config = dict(
    model='CTC audio transcriber',
    train_examples=26041,
    gain_aug_db=6,
    time_shift_ms=100,
    spec_augment=True,
    win_length=512,
    qk_norm=False,
    drop_path=0.1,
    experts_per_token=1,
    residual_init='none',
    max_steps=4700,
    warmup_steps=230,
)
Rows from block 7 of a small CTC audio transcriber, named by matrix and row number. Rows with one number within an expert belong to one neuron, the router's apart. Each number is 50 + 10 x the weight over its row's rms, rounded and kept within 0 to 99. All counts start at 0. After the name is the row's rms in percent of the matrix's.
Before each expert's rows are labels from the 100 clips, of 14976, where the router gives the expert most weight on average: "strongest on" is what is common among them. Only what is clearly more common there than usual is listed. The data: short read English sentences (LibriTTS-R).
# router: router (model.blocks.7.mlp.router.weight, 4x256), inputs 172-255
# gate: expert gate (model.blocks.7.mlp.gate, 4x128x256), inputs 172-255
# up: expert up (model.blocks.7.mlp.up, 4x128x256), inputs 172-255
# down: expert down (model.blocks.7.mlp.down, 4x256x128, transposed), outputs 172-255

# expert 2
strongest on: the word "the"; the word "to"; the word "of"
router.2 110:35 59 68 66 49 56 63 49 36 54 66 36 69 52 49 46 36 47 47 56 48 60 32 40 63 69 57 63 61 38 45 55 56 63 50 56 43 52 75 60 42 55 35 37 50 61 56 62 57 44 42 30 44 55 56 54 38 51 58 42 62 47 51 51 46 42 43 53 43 41 43 63 49 40 49 51 56 32 49 39 55 47 46 62
gate.0 102:49 48 50 44 51 36 36 35 52 42 47 56 49 58 64 55 42 47 49 58 47 56 43 52 58 41 42 50 40 48 45 50 64 61 31 46 62 45 65 70 68 56 42 63 47 54 58 42 56 49 49 66 39 53 63 56 35 54 54 58 61 48 46 47 35 52 43 62 54 65 41 38 46 44 56 54 29 54 52 45 39 57 34 43
up.0 087:64 42 67 59 57 51 52 37 42 39 61 47 50 60 60 63 52 53 44 48 68 54 33 42 50 46 42 53 46 51 44 57 57 52 36 34 51 57 57 69 52 52 25 43 50 41 44 56 49 38 69 47 48 46 63 49 41 53 46 49 63 37 62 52 48 50 48 46 45 52 45 42 29 45 56 46 34 54 69 49 58 54 46 63
down.0 092:42 41 39 58 54 61 69 54 47 60 45 40 46 48 53 48 54 50 60 59 72 39 39 51 53 58 53 56 59 61 54 47 55 39 52 45 37 44 37 61 53 55 47 51 65 47 42 56 33 44 44 54 49 57 52 39 55 61 52 51 55 37 47 69 30 52 70 51 50 56 47 40 42 46 50 67 32 50 60 46 45 54 64 68
gate.1 107:60 17 66 42 60 48 50 30 48 53 23 54 50 51 40 35 64 46 66 49 66 51 51 61 38 43 56 66 53 50 42 56 46 52 60 58 42 44 46 65 40 70 46 51 49 31 66 40 53 44 48 57 48 38 44 60 40 61 58 57 64 54 33 58 45 50 58 68 52 51 58 39 50 56 64 69 56 57 45 19 52 37 46 39
up.1 103:51 62 31 58 63 48 48 62 58 42 56 53 53 50 51 52 55 42 62 39 51 63 45 65 44 44 47 63 51 45 51 60 49 28 57 52 60 42 57 60 44 64 64 53 34 39 56 68 61 46 49 48 45 33 42 38 50 49 42 57 51 50 45 46 54 68 65 50 43 25 57 49 45 38 74 50 53 52 54 49 53 48 64 63
down.1 103:51 83 52 76 45 50 54 51 57 57 46 40 38 52 42 48 58 59 40 41 57 55 49 56 75 58 69 42 49 32 58 45 35 39 50 59 50 60 54 50 65 53 72 61 55 50 43 54 43 60 51 43 42 55 52 50 42 35 60 55 56 58 52 62 46 45 68 57 40 41 55 64 52 43 65 50 68 46 45 60 47 41 47 59
gate.2 099:38 37 39 43 46 61 38 48 55 69 53 56 48 39 44 69 32 44 53 36 57 47 61 53 51 53 65 73 72 36 49 39 49 50 39 69 54 52 54 52 50 59 36 57 52 62 52 50 43 51 42 44 27 33 50 46 50 52 46 53 55 67 63 46 50 34 41 62 60 51 54 54 61 48 38 52 48 50 35 56 53 47 64 51
up.2 096:38 66 51 61 43 52 45 50 56 53 48 71 57 50 54 51 48 47 47 41 47 59 43 56 51 58 43 54 68 62 51 54 63 51 39 63 62 38 52 51 44 59 75 48 50 40 55 41 59 53 39 45 58 62 32 56 51 45 57 35 52 57 33 49 67 47 57 57 55 42 57 54 42 55 47 55 67 52 47 40 55 37 46 39
down.2 100:55 23 51 43 35 39 53 47 61 53 60 51 48 29 45 58 60 69 53 48 45 25 55 70 47 48 39 56 61 49 46 51 67 74 26 48 50 59 33 39 56 59 63 44 60 64 57 40 34 44 50 47 43 61 53 51 53 48 47 42 33 57 72 47 48 58 51 43 46 34 39 41 64 52 55 69 60 44 54 47 44 45 48 51

# expert 1
strongest on: the word "i"; the word "not"
router.1 101:65 55 45 23 60 46 61 51 61 62 57 51 44 55 56 65 73 54 53 44 63 41 53 72 41 47 43 46 44 64 65 50 43 47 54 57 39 53 36 40 51 65 60 67 62 50 39 57 46 62 58 47 50 39 38 45 40 36 38 46 45 53 47 39 44 53 48 45 59 49 49 54 53 61 61 60 31 66 52 50 56 60 56 46
gate.0 093:37 40 54 37 23 56 37 46 44 43 46 58 55 42 60 43 38 44 56 40 52 38 56 62 37 44 38 50 36 42 62 45 59 66 50 55 60 41 44 50 75 38 46 55 41 77 49 31 42 51 50 63 39 43 66 64 36 50 52 49 42 55 62 29 42 40 27 56 49 52 54 57 62 54 40 42 44 78 66 60 40 55 47 54
up.0 090:41 59 46 66 42 30 47 41 44 47 43 54 43 58 40 42 55 52 44 64 39 54 57 47 60 58 59 61 32 43 52 58 58 47 46 31 40 49 28 62 32 53 53 54 60 40 56 49 49 60 60 67 54 75 41 57 61 52 59 43 40 56 31 71 36 65 50 53 50 47 47 53 56 46 54 55 67 59 40 35 59 49 42 26
down.0 097:41 42 45 59 48 62 30 49 66 40 52 55 53 57 52 41 47 41 60 60 57 65 54 52 48 50 36 39 32 52 54 64 40 39 48 40 47 48 36 54 54 37 43 48 61 47 53 51 57 59 60 59 54 57 46 51 48 60 42 39 62 39 50 67 36 49 62 46 48 41 47 30 54 49 49 60 64 56 52 55 42 70 47 54
gate.1 100:40 42 30 48 32 58 55 51 47 42 45 60 45 62 30 52 48 58 54 59 64 54 54 34 49 46 48 47 40 42 38 64 53 54 47 50 46 37 47 59 64 61 61 46 40 70 55 47 42 55 43 63 47 67 44 57 35 36 59 41 43 57 50 50 35 61 55 43 52 56 68 42 51 38 41 44 47 55 71 57 39 44 58 52
up.1 106:48 52 59 49 41 51 61 43 45 33 51 47 54 66 52 54 33 44 54 57 57 34 51 33 63 61 42 39 44 37 54 54 50 55 50 51 49 36 51 46 45 54 50 48 44 60 40 51 46 42 56 55 50 55 35 36 26 30 56 52 42 28 66 69 44 54 52 43 45 53 45 45 30 54 47 53 59 41 63 63 47 41 60 54
down.1 103:55 63 40 50 46 63 48 47 51 68 52 54 45 33 41 46 47 50 46 53 52 42 53 74 59 58 63 49 56 49 50 33 52 54 43 44 42 55 31 46 64 63 60 41 46 52 54 33 44 62 39 26 37 60 45 52 60 43 60 57 26 68 41 56 41 57 53 43 53 62 45 41 82 70 42 53 62 45 48 34 47 68 33 51
gate.2 105:46 50 59 48 47 36 47 48 49 53 35 41 46 48 45 42 41 43 71 56 47 57 57 46 40 59 63 66 43 52 57 60 64 53 45 55 47 46 50 71 55 56 31 48 47 37 69 47 32 53 48 57 52 46 47 50 46 36 55 50 72 40 48 36 47 51 50 49 48 52 39 41 37 42 51 48 52 34 43 41 46 53 39 57
up.2 090:38 56 67 60 34 54 57 57 75 56 56 45 62 67 62 42 33 48 46 65 48 44 51 50 58 62 27 49 39 44 46 51 38 52 66 76 47 52 52 55 34 69 45 47 36 53 45 44 58 54 50 44 46 34 56 39 41 43 30 37 64 61 64 28 46 42 38 52 40 58 38 58 45 47 43 45 58 53 51 56 47 48 47 46
down.2 094:56 65 56 46 25 33 50 51 47 57 39 43 54 61 58 43 50 44 50 61 43 67 44 43 40 37 32 46 61 67 44 47 52 69 57 64 44 51 40 53 53 41 46 37 39 49 60 50 58 42 36 55 52 38 53 50 58 61 55 38 48 41 48 56 53 35 51 72 24 56 38 43 41 32 73 56 33 34 49 71 46 39 52 45

# expert 3
strongest on: text has "yes"
router.3 097:59 40 37 50 39 43 35 56 55 50 24 56 37 48 34 39 45 50 48 49 49 63 69 48 50 37 53 44 44 60 39 53 51 40 48 45 59 55 33 36 56 48 49 54 51 24 46 34 56 45 43 67 63 67 41 51 61 59 46 59 55 49 41 64 72 60 62 47 54 60 52 42 49 43 34 36 67 61 35 52 51 51 48 51
gate.0 106:49 62 34 33 55 48 51 50 55 59 47 56 46 49 60 57 51 34 56 60 46 44 44 42 49 52 42 44 46 60 73 59 63 57 44 58 46 59 47 45 60 63 41 52 56 47 55 56 61 37 62 57 66 53 56 40 44 42 53 47 58 59 37 49 62 65 38 51 47 26 56 40 43 48 60 71 35 44 53 43 62 67 32 33
up.0 122:45 50 57 45 62 52 48 59 56 33 55 50 63 33 64 58 43 39 42 53 42 48 50 52 38 43 38 53 39 49 66 48 59 66 34 42 53 43 50 43 69 64 60 58 55 53 46 65 55 45 57 54 57 57 54 36 55 35 48 29 48 58 57 43 30 51 57 43 19 33 49 57 42 57 70 57 46 51 59 41 53 56 60 59
down.0 119:61 38 43 38 65 42 38 37 65 60 35 30 65 56 53 61 78 52 66 47 48 29 52 40 43 44 47 50 57 57 61 59 57 49 44 24 66 41 44 30 43 37 46 39 45 50 66 49 43 49 44 44 53 52 52 42 46 47 65 32 53 45 46 57 50 56 42 35 52 41 46 52 61 61 61 66 46 53 51 41 60 83 55 41
gate.1 118:40 35 41 46 43 53 50 40 42 47 39 46 41 49 58 48 42 57 57 48 59 35 48 46 47 53 33 67 49 47 78 52 59 71 52 53 48 45 54 52 59 41 58 61 59 55 58 51 58 42 35 66 59 64 59 39 50 46 62 58 60 44 48 53 48 46 48 48 51 54 50 48 57 33 36 64 45 52 50 45 51 40 45 54
up.1 116:54 60 59 51 47 61 57 65 63 43 63 63 58 33 53 61 64 37 36 57 38 49 60 64 51 35 47 29 55 46 40 29 57 36 42 53 49 44 47 43 53 54 43 36 42 62 29 55 33 58 61 31 40 33 70 43 45 48 44 41 34 66 57 48 41 49 49 47 41 51 54 54 42 62 53 42 37 53 66 44 49 69 49 49
down.1 109:48 49 59 46 48 60 51 54 31 36 56 73 51 40 61 42 53 26 53 58 43 56 60 49 54 39 58 45 54 36 57 56 58 49 47 77 49 59 56 65 55 37 57 59 65 29 34 52 62 28 51 55 53 53 60 38 30 41 59 59 43 58 43 48 58 50 31 41 16 52 47 58 39 68 61 43 46 56 52 51 59 46 36 65
gate.2 094:54 37 45 59 48 46 34 47 70 54 52 51 43 62 21 70 40 45 56 43 70 57 41 41 56 33 36 56 41 39 54 45 47 50 71 51 47 32 36 58 48 54 49 45 45 49 40 38 49 56 56 51 55 48 50 37 53 49 34 34 41 48 48 53 36 41 68 40 61 36 54 46 64 53 42 51 41 43 54 50 45 45 71 45
up.2 088:44 55 50 54 48 53 58 47 51 44 49 45 46 53 44 48 52 49 57 47 49 45 48 51 31 42 63 49 67 56 50 57 53 49 56 54 45 48 67 41 58 39 53 60 42 46 55 66 54 35 47 51 33 65 51 46 47 42 70 53 42 50 51 62 68 55 61 51 52 46 50 57 37 40 86 52 49 57 41 51 57 36 48 57
down.2 087:41 49 63 46 41 49 40 56 34 60 51 55 49 36 32 47 59 66 55 38 42 61 54 58 49 35 48 45 64 30 55 27 53 51 38 56 33 60 39 59 60 52 53 40 47 51 51 43 38 70 41 46 48 53 61 55 53 52 53 43 45 68 59 36 51 56 42 58 32 70 48 47 55 50 37 49 48 51 59 50 52 49 43 63