config = dict(
    model='CTC audio transcriber',
    dataset='short read English sentences (LibriTTS-R)',
    train_examples=26041,
    gain_aug_db=6,
    noise_aug=0.002,
    time_shift_ms=100,
    n_mels=64,
    hop_length=160,
    input='log_mel',
    spec_augment=True,
    win_length=512,
    tokenizer='char',
    vocab_size=32,
    arch='transformer',
    norm='layernorm_no_bias',
    norm_position='post',
    activation='geglu',
    head_dim=32,
    fused_qkv=False,
    bias='all',
    qk_norm=False,
    parallel_block=False,
    dropout=0.05,
    inner_norm=False,
    moe='top_k',
    drop_path=0.1,
    num_experts=4,
    moe_every=1,
    expert_mlp_ratio=0.5,
    experts_per_token=1,
    shared_expert=True,
    subsampling=2,
    layers=10,
    width=256,
    positions='relative_bias',
    residual_init='none',
    optimizer='adamw',
    lr=0.0017,
    beta1=0.9,
    beta2=0.95,
    eps=1e-10,
    grad_clip=3.0,
    steps=4700,
    batch_size=64,
    epochs=11.6,
    lr_schedule='cosine',
    final_lr_fraction=0.05,
    warmup_steps=230,
    weight_decay=0.2,
)
Rows from block 5 of a small CTC audio transcriber, named by matrix and row number. Rows with one number within an expert belong to one neuron, the router's apart. Each number is 128 + 24 x the weight over its row's rms, rounded and kept within 0 to 255. All counts start at 0. After the name is the row's rms in percent of the matrix's.
Before each expert's rows are labels from the 100 clips, of 14976, where the router gives the expert most weight on average: "responds to" is what is common among them. Only what is clearly more common there than usual is listed. The data: short read English sentences (LibriTTS-R).
# router: router (model.blocks.5.mlp.router.weight, 4x256), inputs 172-255
# gate: expert gate (model.blocks.5.mlp.gate, 4x128x256), inputs 172-255
# up: expert up (model.blocks.5.mlp.up, 4x128x256), inputs 172-255
# down: expert down (model.blocks.5.mlp.down, 4x256x128, transposed), outputs 172-255

# expert 3
responds to: the word "the"; the word "of"
router.3 107 [137 106 114 115 145 141  94 106 124 139 162 133 150 161 140 143 180 118  90 113 101 127  70 121  82 112  90 117 171 116 102 124 157 160 142 116 124  98 152 106 137 141 129 115 133 134 142 146 101 103 141  97 136 181 124  97 120 147 158 149 126  65 110 157  93 125  77  99 121 142 114 163 118 131 110 123  68 132 152 126  88 125 148 137]
gate.16 097 [ 69 154 108 139 139 114 114 103 121 120  88 122 147 128 155 114  98 128 166 118 104  98 115 158 138 102  76 144 140 138  93 153 153 108 130 134 129  64 127 146 146 133 129 143  86 152 105  97 127 135 106 167 128 124 138 112 113 132 110 126 133 130 153 156 155 127 123 143 170 100 142 127 166 110  85 148  89 122 116 181 101 117 169 130]
up.16 107 [172 130 142 116 116 164 123 143 120 116 157 122  78 107 112 114 144 115 112 156 144 155 157 121 116 130 131  89 143 107 120  94  74 161  72 120 152 192 130 121 113 138 111 116 180 108 130  99 137 106 143 137 134 120 145 100 127 136 105 128 114 122 140 135 105 112 139 147 103  97 124 104  72 158 137 115 163 116 154 123 166 154 142 160]
down.16 105 [131 160 138 114 121 104  88 166 151 112 123 143 154 111 138 170 102  99 150 137 117 118 176  74 120 106 116 123 141 105 164 114 116 126 112 155 142 136 162 156 137 139 116 113 154 135 178 140 113 137 161  95 142 130 117 120 125 125 128 156 170 141 130  88 111 154 142 109 147 125 153 138 103 103 157 134 149 112 113 101 128 141 116 104]

# expert 0
responds to: voice: male; the word "it"; the word "is"
router.0 096 [113 126 201 147 135 118 141 134 130 155  90  94  90  86 136 131 115 186 135  91 132 118 151 102 194 164 197  94 115 136 166 100 110 101 113 176 138 160 111 131 114  96 129 124 159 155 128 168 136 134 119 131 107 134 134 132 116 142  97 110  95 150 135  76 176 138 125 112 132  99 160 121 153 120 123  72 146 114 114 144 123 158 147 119]
gate.16 103 [126 153 139 157 136 126 155 202 114 103 140 141 128 100 158 157 123  74 137 127 115 102 124 175 148 105 119 141 126 105 138 137 154 108 134 180 199  91 142 135 113 140 144 167 100  94 125 128 132 110 130 127 175 119 117 135 155 109 125 146 170 119 122 136  99 151 129 147  86 129 149 126 116 120 129 109 104 133 165 204 129 130 165 169]
up.16 099 [ 86 181 130 138 113 175 119 116 102  85 110 142 125 130 132 142 160 122 162 110 129 122 103 138 127 142 122 103 102 151 109 130 155 122  80 108 172  90 123  85 137 122 175 150 103 127 112 110 183  87 128 147 192 150  74 120 110 157 114 102  89 125 148 130 120 143 139 123 117 111 161 133 119 138 143 109 155 154 131 149  86 103 160 142]
down.16 103 [121 131 113 132 138  96 127 129 102 141 152 165 129 108 139 113 187 124  94 109 141 122 103 157 147 144  95 104 130 147 159 132 117 135 113 116 149 139 107 109 139  92 119  88 141 140 146 114 110 125 124 121 105 121 101  94 154 100 144 155 111 167 127 132 165 135  98 150  86 154 139 113 144 160 172 147 182 165 104 123 134 134 131 130]

# expert 1
responds to: the word "you"
router.1 089 [128 146 140 112 155 135 165 111 108 123 126 127 119 110 110 124 101 109 117 129 150 109 153 143  81 131  93 133  91 152 119 133 146 146 101 109  93 118 113 115 103 136 168 150 135 106 108 132 112 140 115 143 114 111 152 154 127  96 111 138 149 138 134 122 123 130 188 136 135 136 133  75 113 129 122 100 121 157 113 117 190 116 144 122]
gate.16 094 [124 145 111 121 171 124 158 124 143 174 132 125 121 122 133 150 176 165  84 111 136 110 131 150 165 164 158 119 143 111 136 125 106 140 110 175 118 149 117 156 120 124 150 148 134 134 135  84 102 113 121 129  93  94 119  98 106  98  98 184 139  70  90 101 130  73 132 136 103 114 129 146 161 143 115 158 115 166 128  82 125 158 119 157]
up.16 101 [177 118  93 111 122 143 128 138 103 132 112 144 106  97 144  75 140 159 161 127 156 134 128 142 133 117 141 117 186  97  89 116 100  79 136 174 111 145 108 128  98  96 140 150 157 129  96 151  92 198 125 125 135 103 169  86  94 137 120 144 117 125  91 126 120 132 112 151 118 110 124 119 182 112  98 147 114 140 148 137 139 114  80 125]
down.16 099 [139 160 105  95 112 158 162 139  94 143 104 117 111 131 138 148 124 143 210 154 166 111 138 144  91 105 146 141 173 108 147 145 124 172 166 148 131  78 145 125 103 124 162 118 117 160 155 144 142 136  92 110 130 168 137 100 137 166 101 100 122 131 134 139 150  94 120 148 161 156 112 123 122 130 121 146  96  96 141 152  99 110  78 137]