{
  "model": "CTC audio transcriber",
  "head_dim": 32,
  "num_experts": 4,
  "residual_init": "none",
  "batch_size": 64
}
Rows from block 7 of a small CTC audio transcriber, named by matrix and row number. Rows with one number within an expert belong to one neuron, the router's apart. Each number is 128 + 32 x the weight over its row's rms, rounded and kept within 0 to 255. All counts start at 0.
Before each expert's rows are labels from the 100 clips, of 14976, where the router gives the expert most weight on average: "top examples" is what is common among them. Only what is clearly more common there than usual is listed. The data: short read English sentences (LibriTTS-R). In brackets: how many of the 100, against the usual share in percent.
# router: router (model.blocks.7.mlp.router.weight, 4x256), inputs 172-255
# gate: expert gate (model.blocks.7.mlp.gate, 4x128x256), inputs 172-255
# up: expert up (model.blocks.7.mlp.up, 4x128x256), inputs 172-255
# down: expert down (model.blocks.7.mlp.down, 4x256x128, transposed), outputs 172-255

# expert 2
top examples: the word "the" (54 vs 24.8); the word "to" (35 vs 14.2); the word "of" (27 vs 9.3)
router.2 [ 81 157 187 181 126 149 170 126  82 141 179  83 189 135 126 114  84 117 118 146 120 159  70  96 170 190 152 169 164  88 113 145 148 170 129 149 107 136 208 160 101 143  79  88 127 163 147 166 149 108 101  65 108 143 146 139  88 131 153 102 168 119 131 132 114 101 107 137 106 100 106 169 124  96 126 132 148  72 124  93 144 119 117 167]
gate.3 [136  97 153 168 119  78 120 111 164 146  79 165 123 119 145 147 113 119 205 135 130 109 160 148 135 119  81 150  51 109 150 105  93 146 136 132 109  82 110 101 186 147 148 153 105 183  93 130 151 176 119 185 101 125 152  94  82  94 101  64  96 131 102 103 111 174 123 163 105 190  68 126 144 133 146 140 103 121 177  96 144  96  98 158]
up.3 [115 165 149 120  90 172  82  99  97 124 124 118 121 141 140 108  79 106 110 145 123 102 133  58 141 202 160 104 122 115 142 135  95 170 167 152 132 138 117 161 139 147  95 101  83 198 127 146 113 171 115  81  98 102 170 123 152 134 152  96 132  80 126 180 137 110 139 207 180 122 128 128 147 122  86 131 110  81 124 128 185 154  98 130]
down.3 [ 90 139 132 133 128 119 145 117  88 151 110 117 158  93  83 113 165 162 110 128 153 127  95 165 135 115 129 111  80  41 119 149 151 113 119 100  90 173  55 147 138 138  99 122 128 167 100  97 127 152 162 183 106 121 187 112 138  86 121 123  62 177 133 138 117  98 107  90 137 127 163  94 205 144  45 170 129 153 118 125 150 146  99 115]
gate.4 [116  79 176 119 160 113  85  94 120  71 141 138 137 119 131 132  85 180 125  77 137 165 153 139 109  99 165 141 220 107 140 147  84 119 153 209 134 157 162 124 138 117  59 122  73  78 157  79 126 195  66 147  93 108 104 161  99 147 149 171 147 144 154 114  86 162 129 139 137  86  98 107 164  97 166 106 131 158 160 110 111 131  55 145]
up.4 [161 165 131 101 131 124 159 183 181 170 124  85  91  74 117 110 159 115 141 180 155 107 151 112 134 113 174 139  66 132  71  74 112  92  99  81 166 144 136 143 147 180 102 161 124 141  65 107 118 100 228 111 111 100 182  91 159 113 116 140 122 144 131 152 105 171 150 159  80 119 151 109  75 161  95 111 139  85 107 194 106 114 160 116]
down.4 [145  96 169 120 148 122 147  94 130 169  99 148 137 136  81 170 118 158 137 177 121 104 123 164 159 139 167 147 106 130 103 108 133 116 205 145 121  99 118  95 148 171  84 104 169 193 114  77  84 102 160  74 112  84 153 120 114 105 104 125 156 134 146 156 113  90 151 160 123 162  81 135 138 152  56 190 109  94 140 152  99 125 106  94]
gate.5 [144  87 110 132 118 100 117 148 144 176  85 141  94 106 104 133 114 130 170 105 108  94 115 126  92  95 110 151 123 127 133 111 193 105  95 136 111 123 136  88 169 104  77 185 152 113 141  37 151 129 145 185  92 131 202 141  48 105 141 125  82 219 133 101 127 130  83 143 120 162 147  77 103 159 178 146  97 108 105 123  85  98 142 120]
up.5 [134  96 129 154 117 194 186 111 188 159  82 147 116 150  99 127  93 107 137 135 164  94 181 142 154 142  58 146 163  86 117 120 139 122  96 176  80 204 172  83 112 139 113 139 173 131 135 146 124 108 122 108 107 128 154  90 118 129 139 127 136 174  89 145 147 123 129 102 151 138 141  89 105 140 122 127 177  60 112  93 172 142 120  56]
down.5 [154 167 134  86 129  96  91 130 175 158 113 101 155 159  57 159 153 114  89 134 103 132 125 188 127 134 109  95 143 155 142 174  91  90 176 103 165 134 101 143  94  98 115 141 111 116 120 146 164 136 126 160 173 148 126 130 143 178 115 136 121 139 143 110  96 150  65 124 138 159 150 168 143 144  98 195 137 127 128 156 160 119 116 108]

# expert 3
top examples: text has "yes" (25 vs 1.3)
router.3 [157  97  86 127  94 104  79 149 146 127  46 147  86 121  78  92 111 128 122 124 125 168 189 123 126  85 136 110 108 161  93 139 131  96 120 112 158 144  74  83 148 121 124 141 130  45 114  76 147 111 106 184 169 184 100 132 164 155 116 156 145 124 101 173 198 159 167 119 142 160 135 104 124 107  77  84 182 165  81 133 132 130 122 130]
gate.3 [119 163 109 129  89 131 167  92 117 127 172 114  99 173  95 168 109 135 145 144 154 108 103 147 103 121  69 104 115 125 133 180 134 134 114 111 129  98  73  63 136 198 152 115 105 184 107 106 146  63 129 136 148 172 130 102 113 145 130 107 109 141 155 104  66 113 181  79 159  79 121 104 136 105 136 128 111 145 209 148  95 201 166 163]
up.3 [112 111 108 136 148 160 166 118 162 125 120 133  67 167  90 162 164 135 104 120 167 159 133  78 140 162 124 149 185 155 115 133 133 115  91 144 173 130 181 134 112  97 130 114 121 149  91 174 162  94 129 105 108 107 139 127 140 180  99 143 124 105 120 143 105  99 159 112 134 123 168 108  97 116 108 116 123 123 163 160 142 169 128  81]
down.3 [172 133 156 108 148 119 152 146 150 171 112 146 150 118 132 145 144 155 116 109 138  45 124 127 122 131 134 174 121  95 204 146 191 138 119 136 142 195 146 151 102 124  72 123 165  87 120  98 149 146 161 173 111 118 155 140  97  83 112 136 136 151 153  87 162 133 113  88 114 121 115 129 132 172 142 132 114 184 140 102 142 136 110  95]
gate.4 [ 77  99 119 153 166 102 163  93  63 185 146 132 136 197 114 159 107 149 159 117 159  56 138  97 128 120 135 110 162 121 174  59  96  85 135 117  85  73 147 172 101  77 179 148 122  93 111 113 132 102 143 136 129 206  74 137  78  68 140 144 116 127 170  51  95 156 128 101 104 153 146 117 116 146 103 150 139  81 155 118 128 105 137 130]
up.4 [194 138 157  98 140 107 135 115  89 127 119 123 103 124 137 155 148  99 135 121 137 162 168  85 109 177 173 109 208  95 123 152 105 138 113 163  83 179 153 158 161 156  78 138 116 139 124 141 105 124 154 135 131  93  77 154  70 153 136 142 134 163 139 119 175 142 135 146 118 123 157 123 107 134 145 131 136 135 101  85 161 137  64 105]
down.4 [137 115 181 192  75 161 122 140 166 125 126 112 159 118 130 127 158 141 123 119  28 131 118 156 147 122 153 114 172  90 170 121 150  86 137  85 106 113 141  93 114 130  76  68 102 153 165 114 128 138 135 139 102 125 168  86 109 171  90 173 131 181 149  68 178  55  67 143 138 117 176 154 187 121 140 133 167 163  66  74 108 118 112  65]
gate.5 [137 107 149  94 121  78 112  79 120 141 125 212  59 196  65 117 144 131 163 151 185 138 146 112 113  83 104 129 104 182 121  90 137 103 146 135 130  48 138  93 154 131 154 199  73 120 151 103 173  73 102 118 130 128  90 105  74 109 165 106 112 120 124 147 166 166 119 112 137 113 163  72  93 142 138 112 154  92 144  83 111 126  93 148]
up.5 [162 156  98 141  66 138 160  73 153  69  41 109 118 156 117 153 163  58 194 153 126 143 126 107 148 152 112 145 154 104 119  95 127 157 123 172 105 174 141 198 136 141 127 125 119 118 164 149 120  93 128 158 116  98 107 153  88 153 117 133 162 152 119 147 147 141 136 113 117 172 125 147  61 143 144  92 137 120  72  86 173 120 105  81]
down.5 [ 66 149  95 162 159  94 121 136 157 118 180 101  78 165 141  90 168 153 109  93 142 153 127 116 125 146 103  96 137 156 101 143 107  56 163  92 138 130 128  71 126 113 161 163  85  69 155 152  74 144 127 151 112 136  95 102 101 155  98 184 158 139 135 189 149 122 111 113 169 106 120 154 163  41  77 103 147 203  64 128 113 131 171 165]

# expert 1
top examples: the word "i" (46 vs 18.3); the word "not" (28 vs 6.3)
router.1 [177 143 111  43 160 117 165 130 164 167 149 133 110 145 146 176 203 141 138 109 170  99 137 199  99 118 104 115 108 173 175 127 106 117 141 151  92 137  85  96 132 177 161 182 166 129  94 152 114 166 154 117 128  93  90 111  94  83  91 114 113 136 119  92 107 138 120 111 156 126 126 141 138 164 163 160  66 180 135 129 148 160 147 117]
gate.3 [ 96  79 151  85  93 113 153 114  92 125  44 123 181 118  94 169 137 134 136 128 120 147 172 163  95 108  69 184 153  97 162  97 146 117 176 169 129 112 200 121 170 156 100 169 162 111  97 140 130 101  81 126 113  99 116 147 120 115  63 125 116 125  72 124 190 115 115 134 133 109 121  99 130 184 103 122 135 127  75 107 160 145 149 135]
up.3 [165 103 105 150 144 109 172 113  94 123 197 146  70 153 152  75 156 141 200 174 151 141 120  88 129 125  75  95 182 145 103  70 102 141  87 126 121 125  77 142  71 108 135 128 122 162 140 127  71  93 174 113 139 129 106  63  83 130  90 111 107 138 114 135  85 136 151 191 123 208 115 157 129 138 133 167 133 133 154 103 136  73 123 113]
down.3 [126 102 145 139 149 137  95 152  71 151  80 106 119  89 144 122 117 155  95 191 119 135  35 119  78 107 198 166 171 162 119 100 155 124  72 104 157 100  66 142 114  97 134 141 149  70 144 135  25 103  59  69  82 170 193 195 136 136 155 136 143 192 124 184 192 143 122 176 119 166 109 120  78  84 142 130  51  98 106 124 118 120 169  91]
gate.4 [137 206  96  77  64 107 157 132 167  82 131 117 148 179 149 134 159 121 199 110 113 115 135 148 139 153  62 103 149 138 108 169 115 163 154 150 144 168 150 163 151 185  77  89  89 140 116 150 103  80  87 140 160 156 152  95 124 194 155  93 151  91 129 148 222 124 114 121  97 127 108 122  88 151 112 124 132 111 164 126  97 164 118  69]
up.4 [ 94 115 122 168 119 150  89 165  90  79 101  95 127  56 103 124 114 130 172 157  71 151 121 192 136 164 130  80  95 110 130 148  75 171 150 128 132 140 199 205 137 106 138 120 186  92  92 148 150 203 139 116 127 112 124 157 192 175  70 166 124 131 118  87 123 148 143 109 145 126 112 170 111  84 132 114 150 145  99  54 116 153 178 182]
down.4 [ 94 197 132 154 109  86 189 122 116 132 161 103 151 163 168 100 122  61 150 139  99 158 147  91 154 211  60 147 155 127  94 158  78 107 111 205  92 110 130 150 108 112 113 104 123  92 121 138 129 104  95 128 147 121 133 116 121 137  88 131 135 120 148 100 129 116 152 121 136 204  80 114 154 101  90 150 149 109  89 164 164 118 111 120]
gate.5 [132  80  74 175 139 162  92 118 133 146  80 125 139 191 109 135  67  98 171 114 104 131 137 160  88 120 119 178 155  74 179  87 149 101 101 144 166  78 139 140 142 121 144 115  81 167  99 108  92 144 101 156 161 162  53 136 163  81 141 133 116 142 106  93 121  83 135 174 140 149 126 101 143  91 132  83 108 151 170 119 150  86 124 158]
up.5 [ 87 147  81 115 132 175 107 110  88 150 144 120 166 130 138 148 112 132 134 104  82 185  97 150 161 153 152 136  78 162  85 168 108 148 125 111  79 203 141 171 117 170 120  73 101  87 159 171 104 106 139 119  95 109 127 148 136 173 126 184 187 111 119  71  82 175 134 176  90 160 104 184 127 121 149 144 139 116  74  57 133 122 125 122]
down.5 [119 147 155 152 136 120  80 205  94  93 110 152  99 169 129  82  72 100  89  96 133  80 142 111 171 163 123  98  73 116 117 191 126 103 161  96 120  95 159 153  62  95  60 101 139 131  95 137 101 148 131 120  91  87 143 108 157 155 110 108 133  98 183 108 147 134 122 137 130 130 107 151 126 112  89 104 165 118  83 140 127  94 126 150]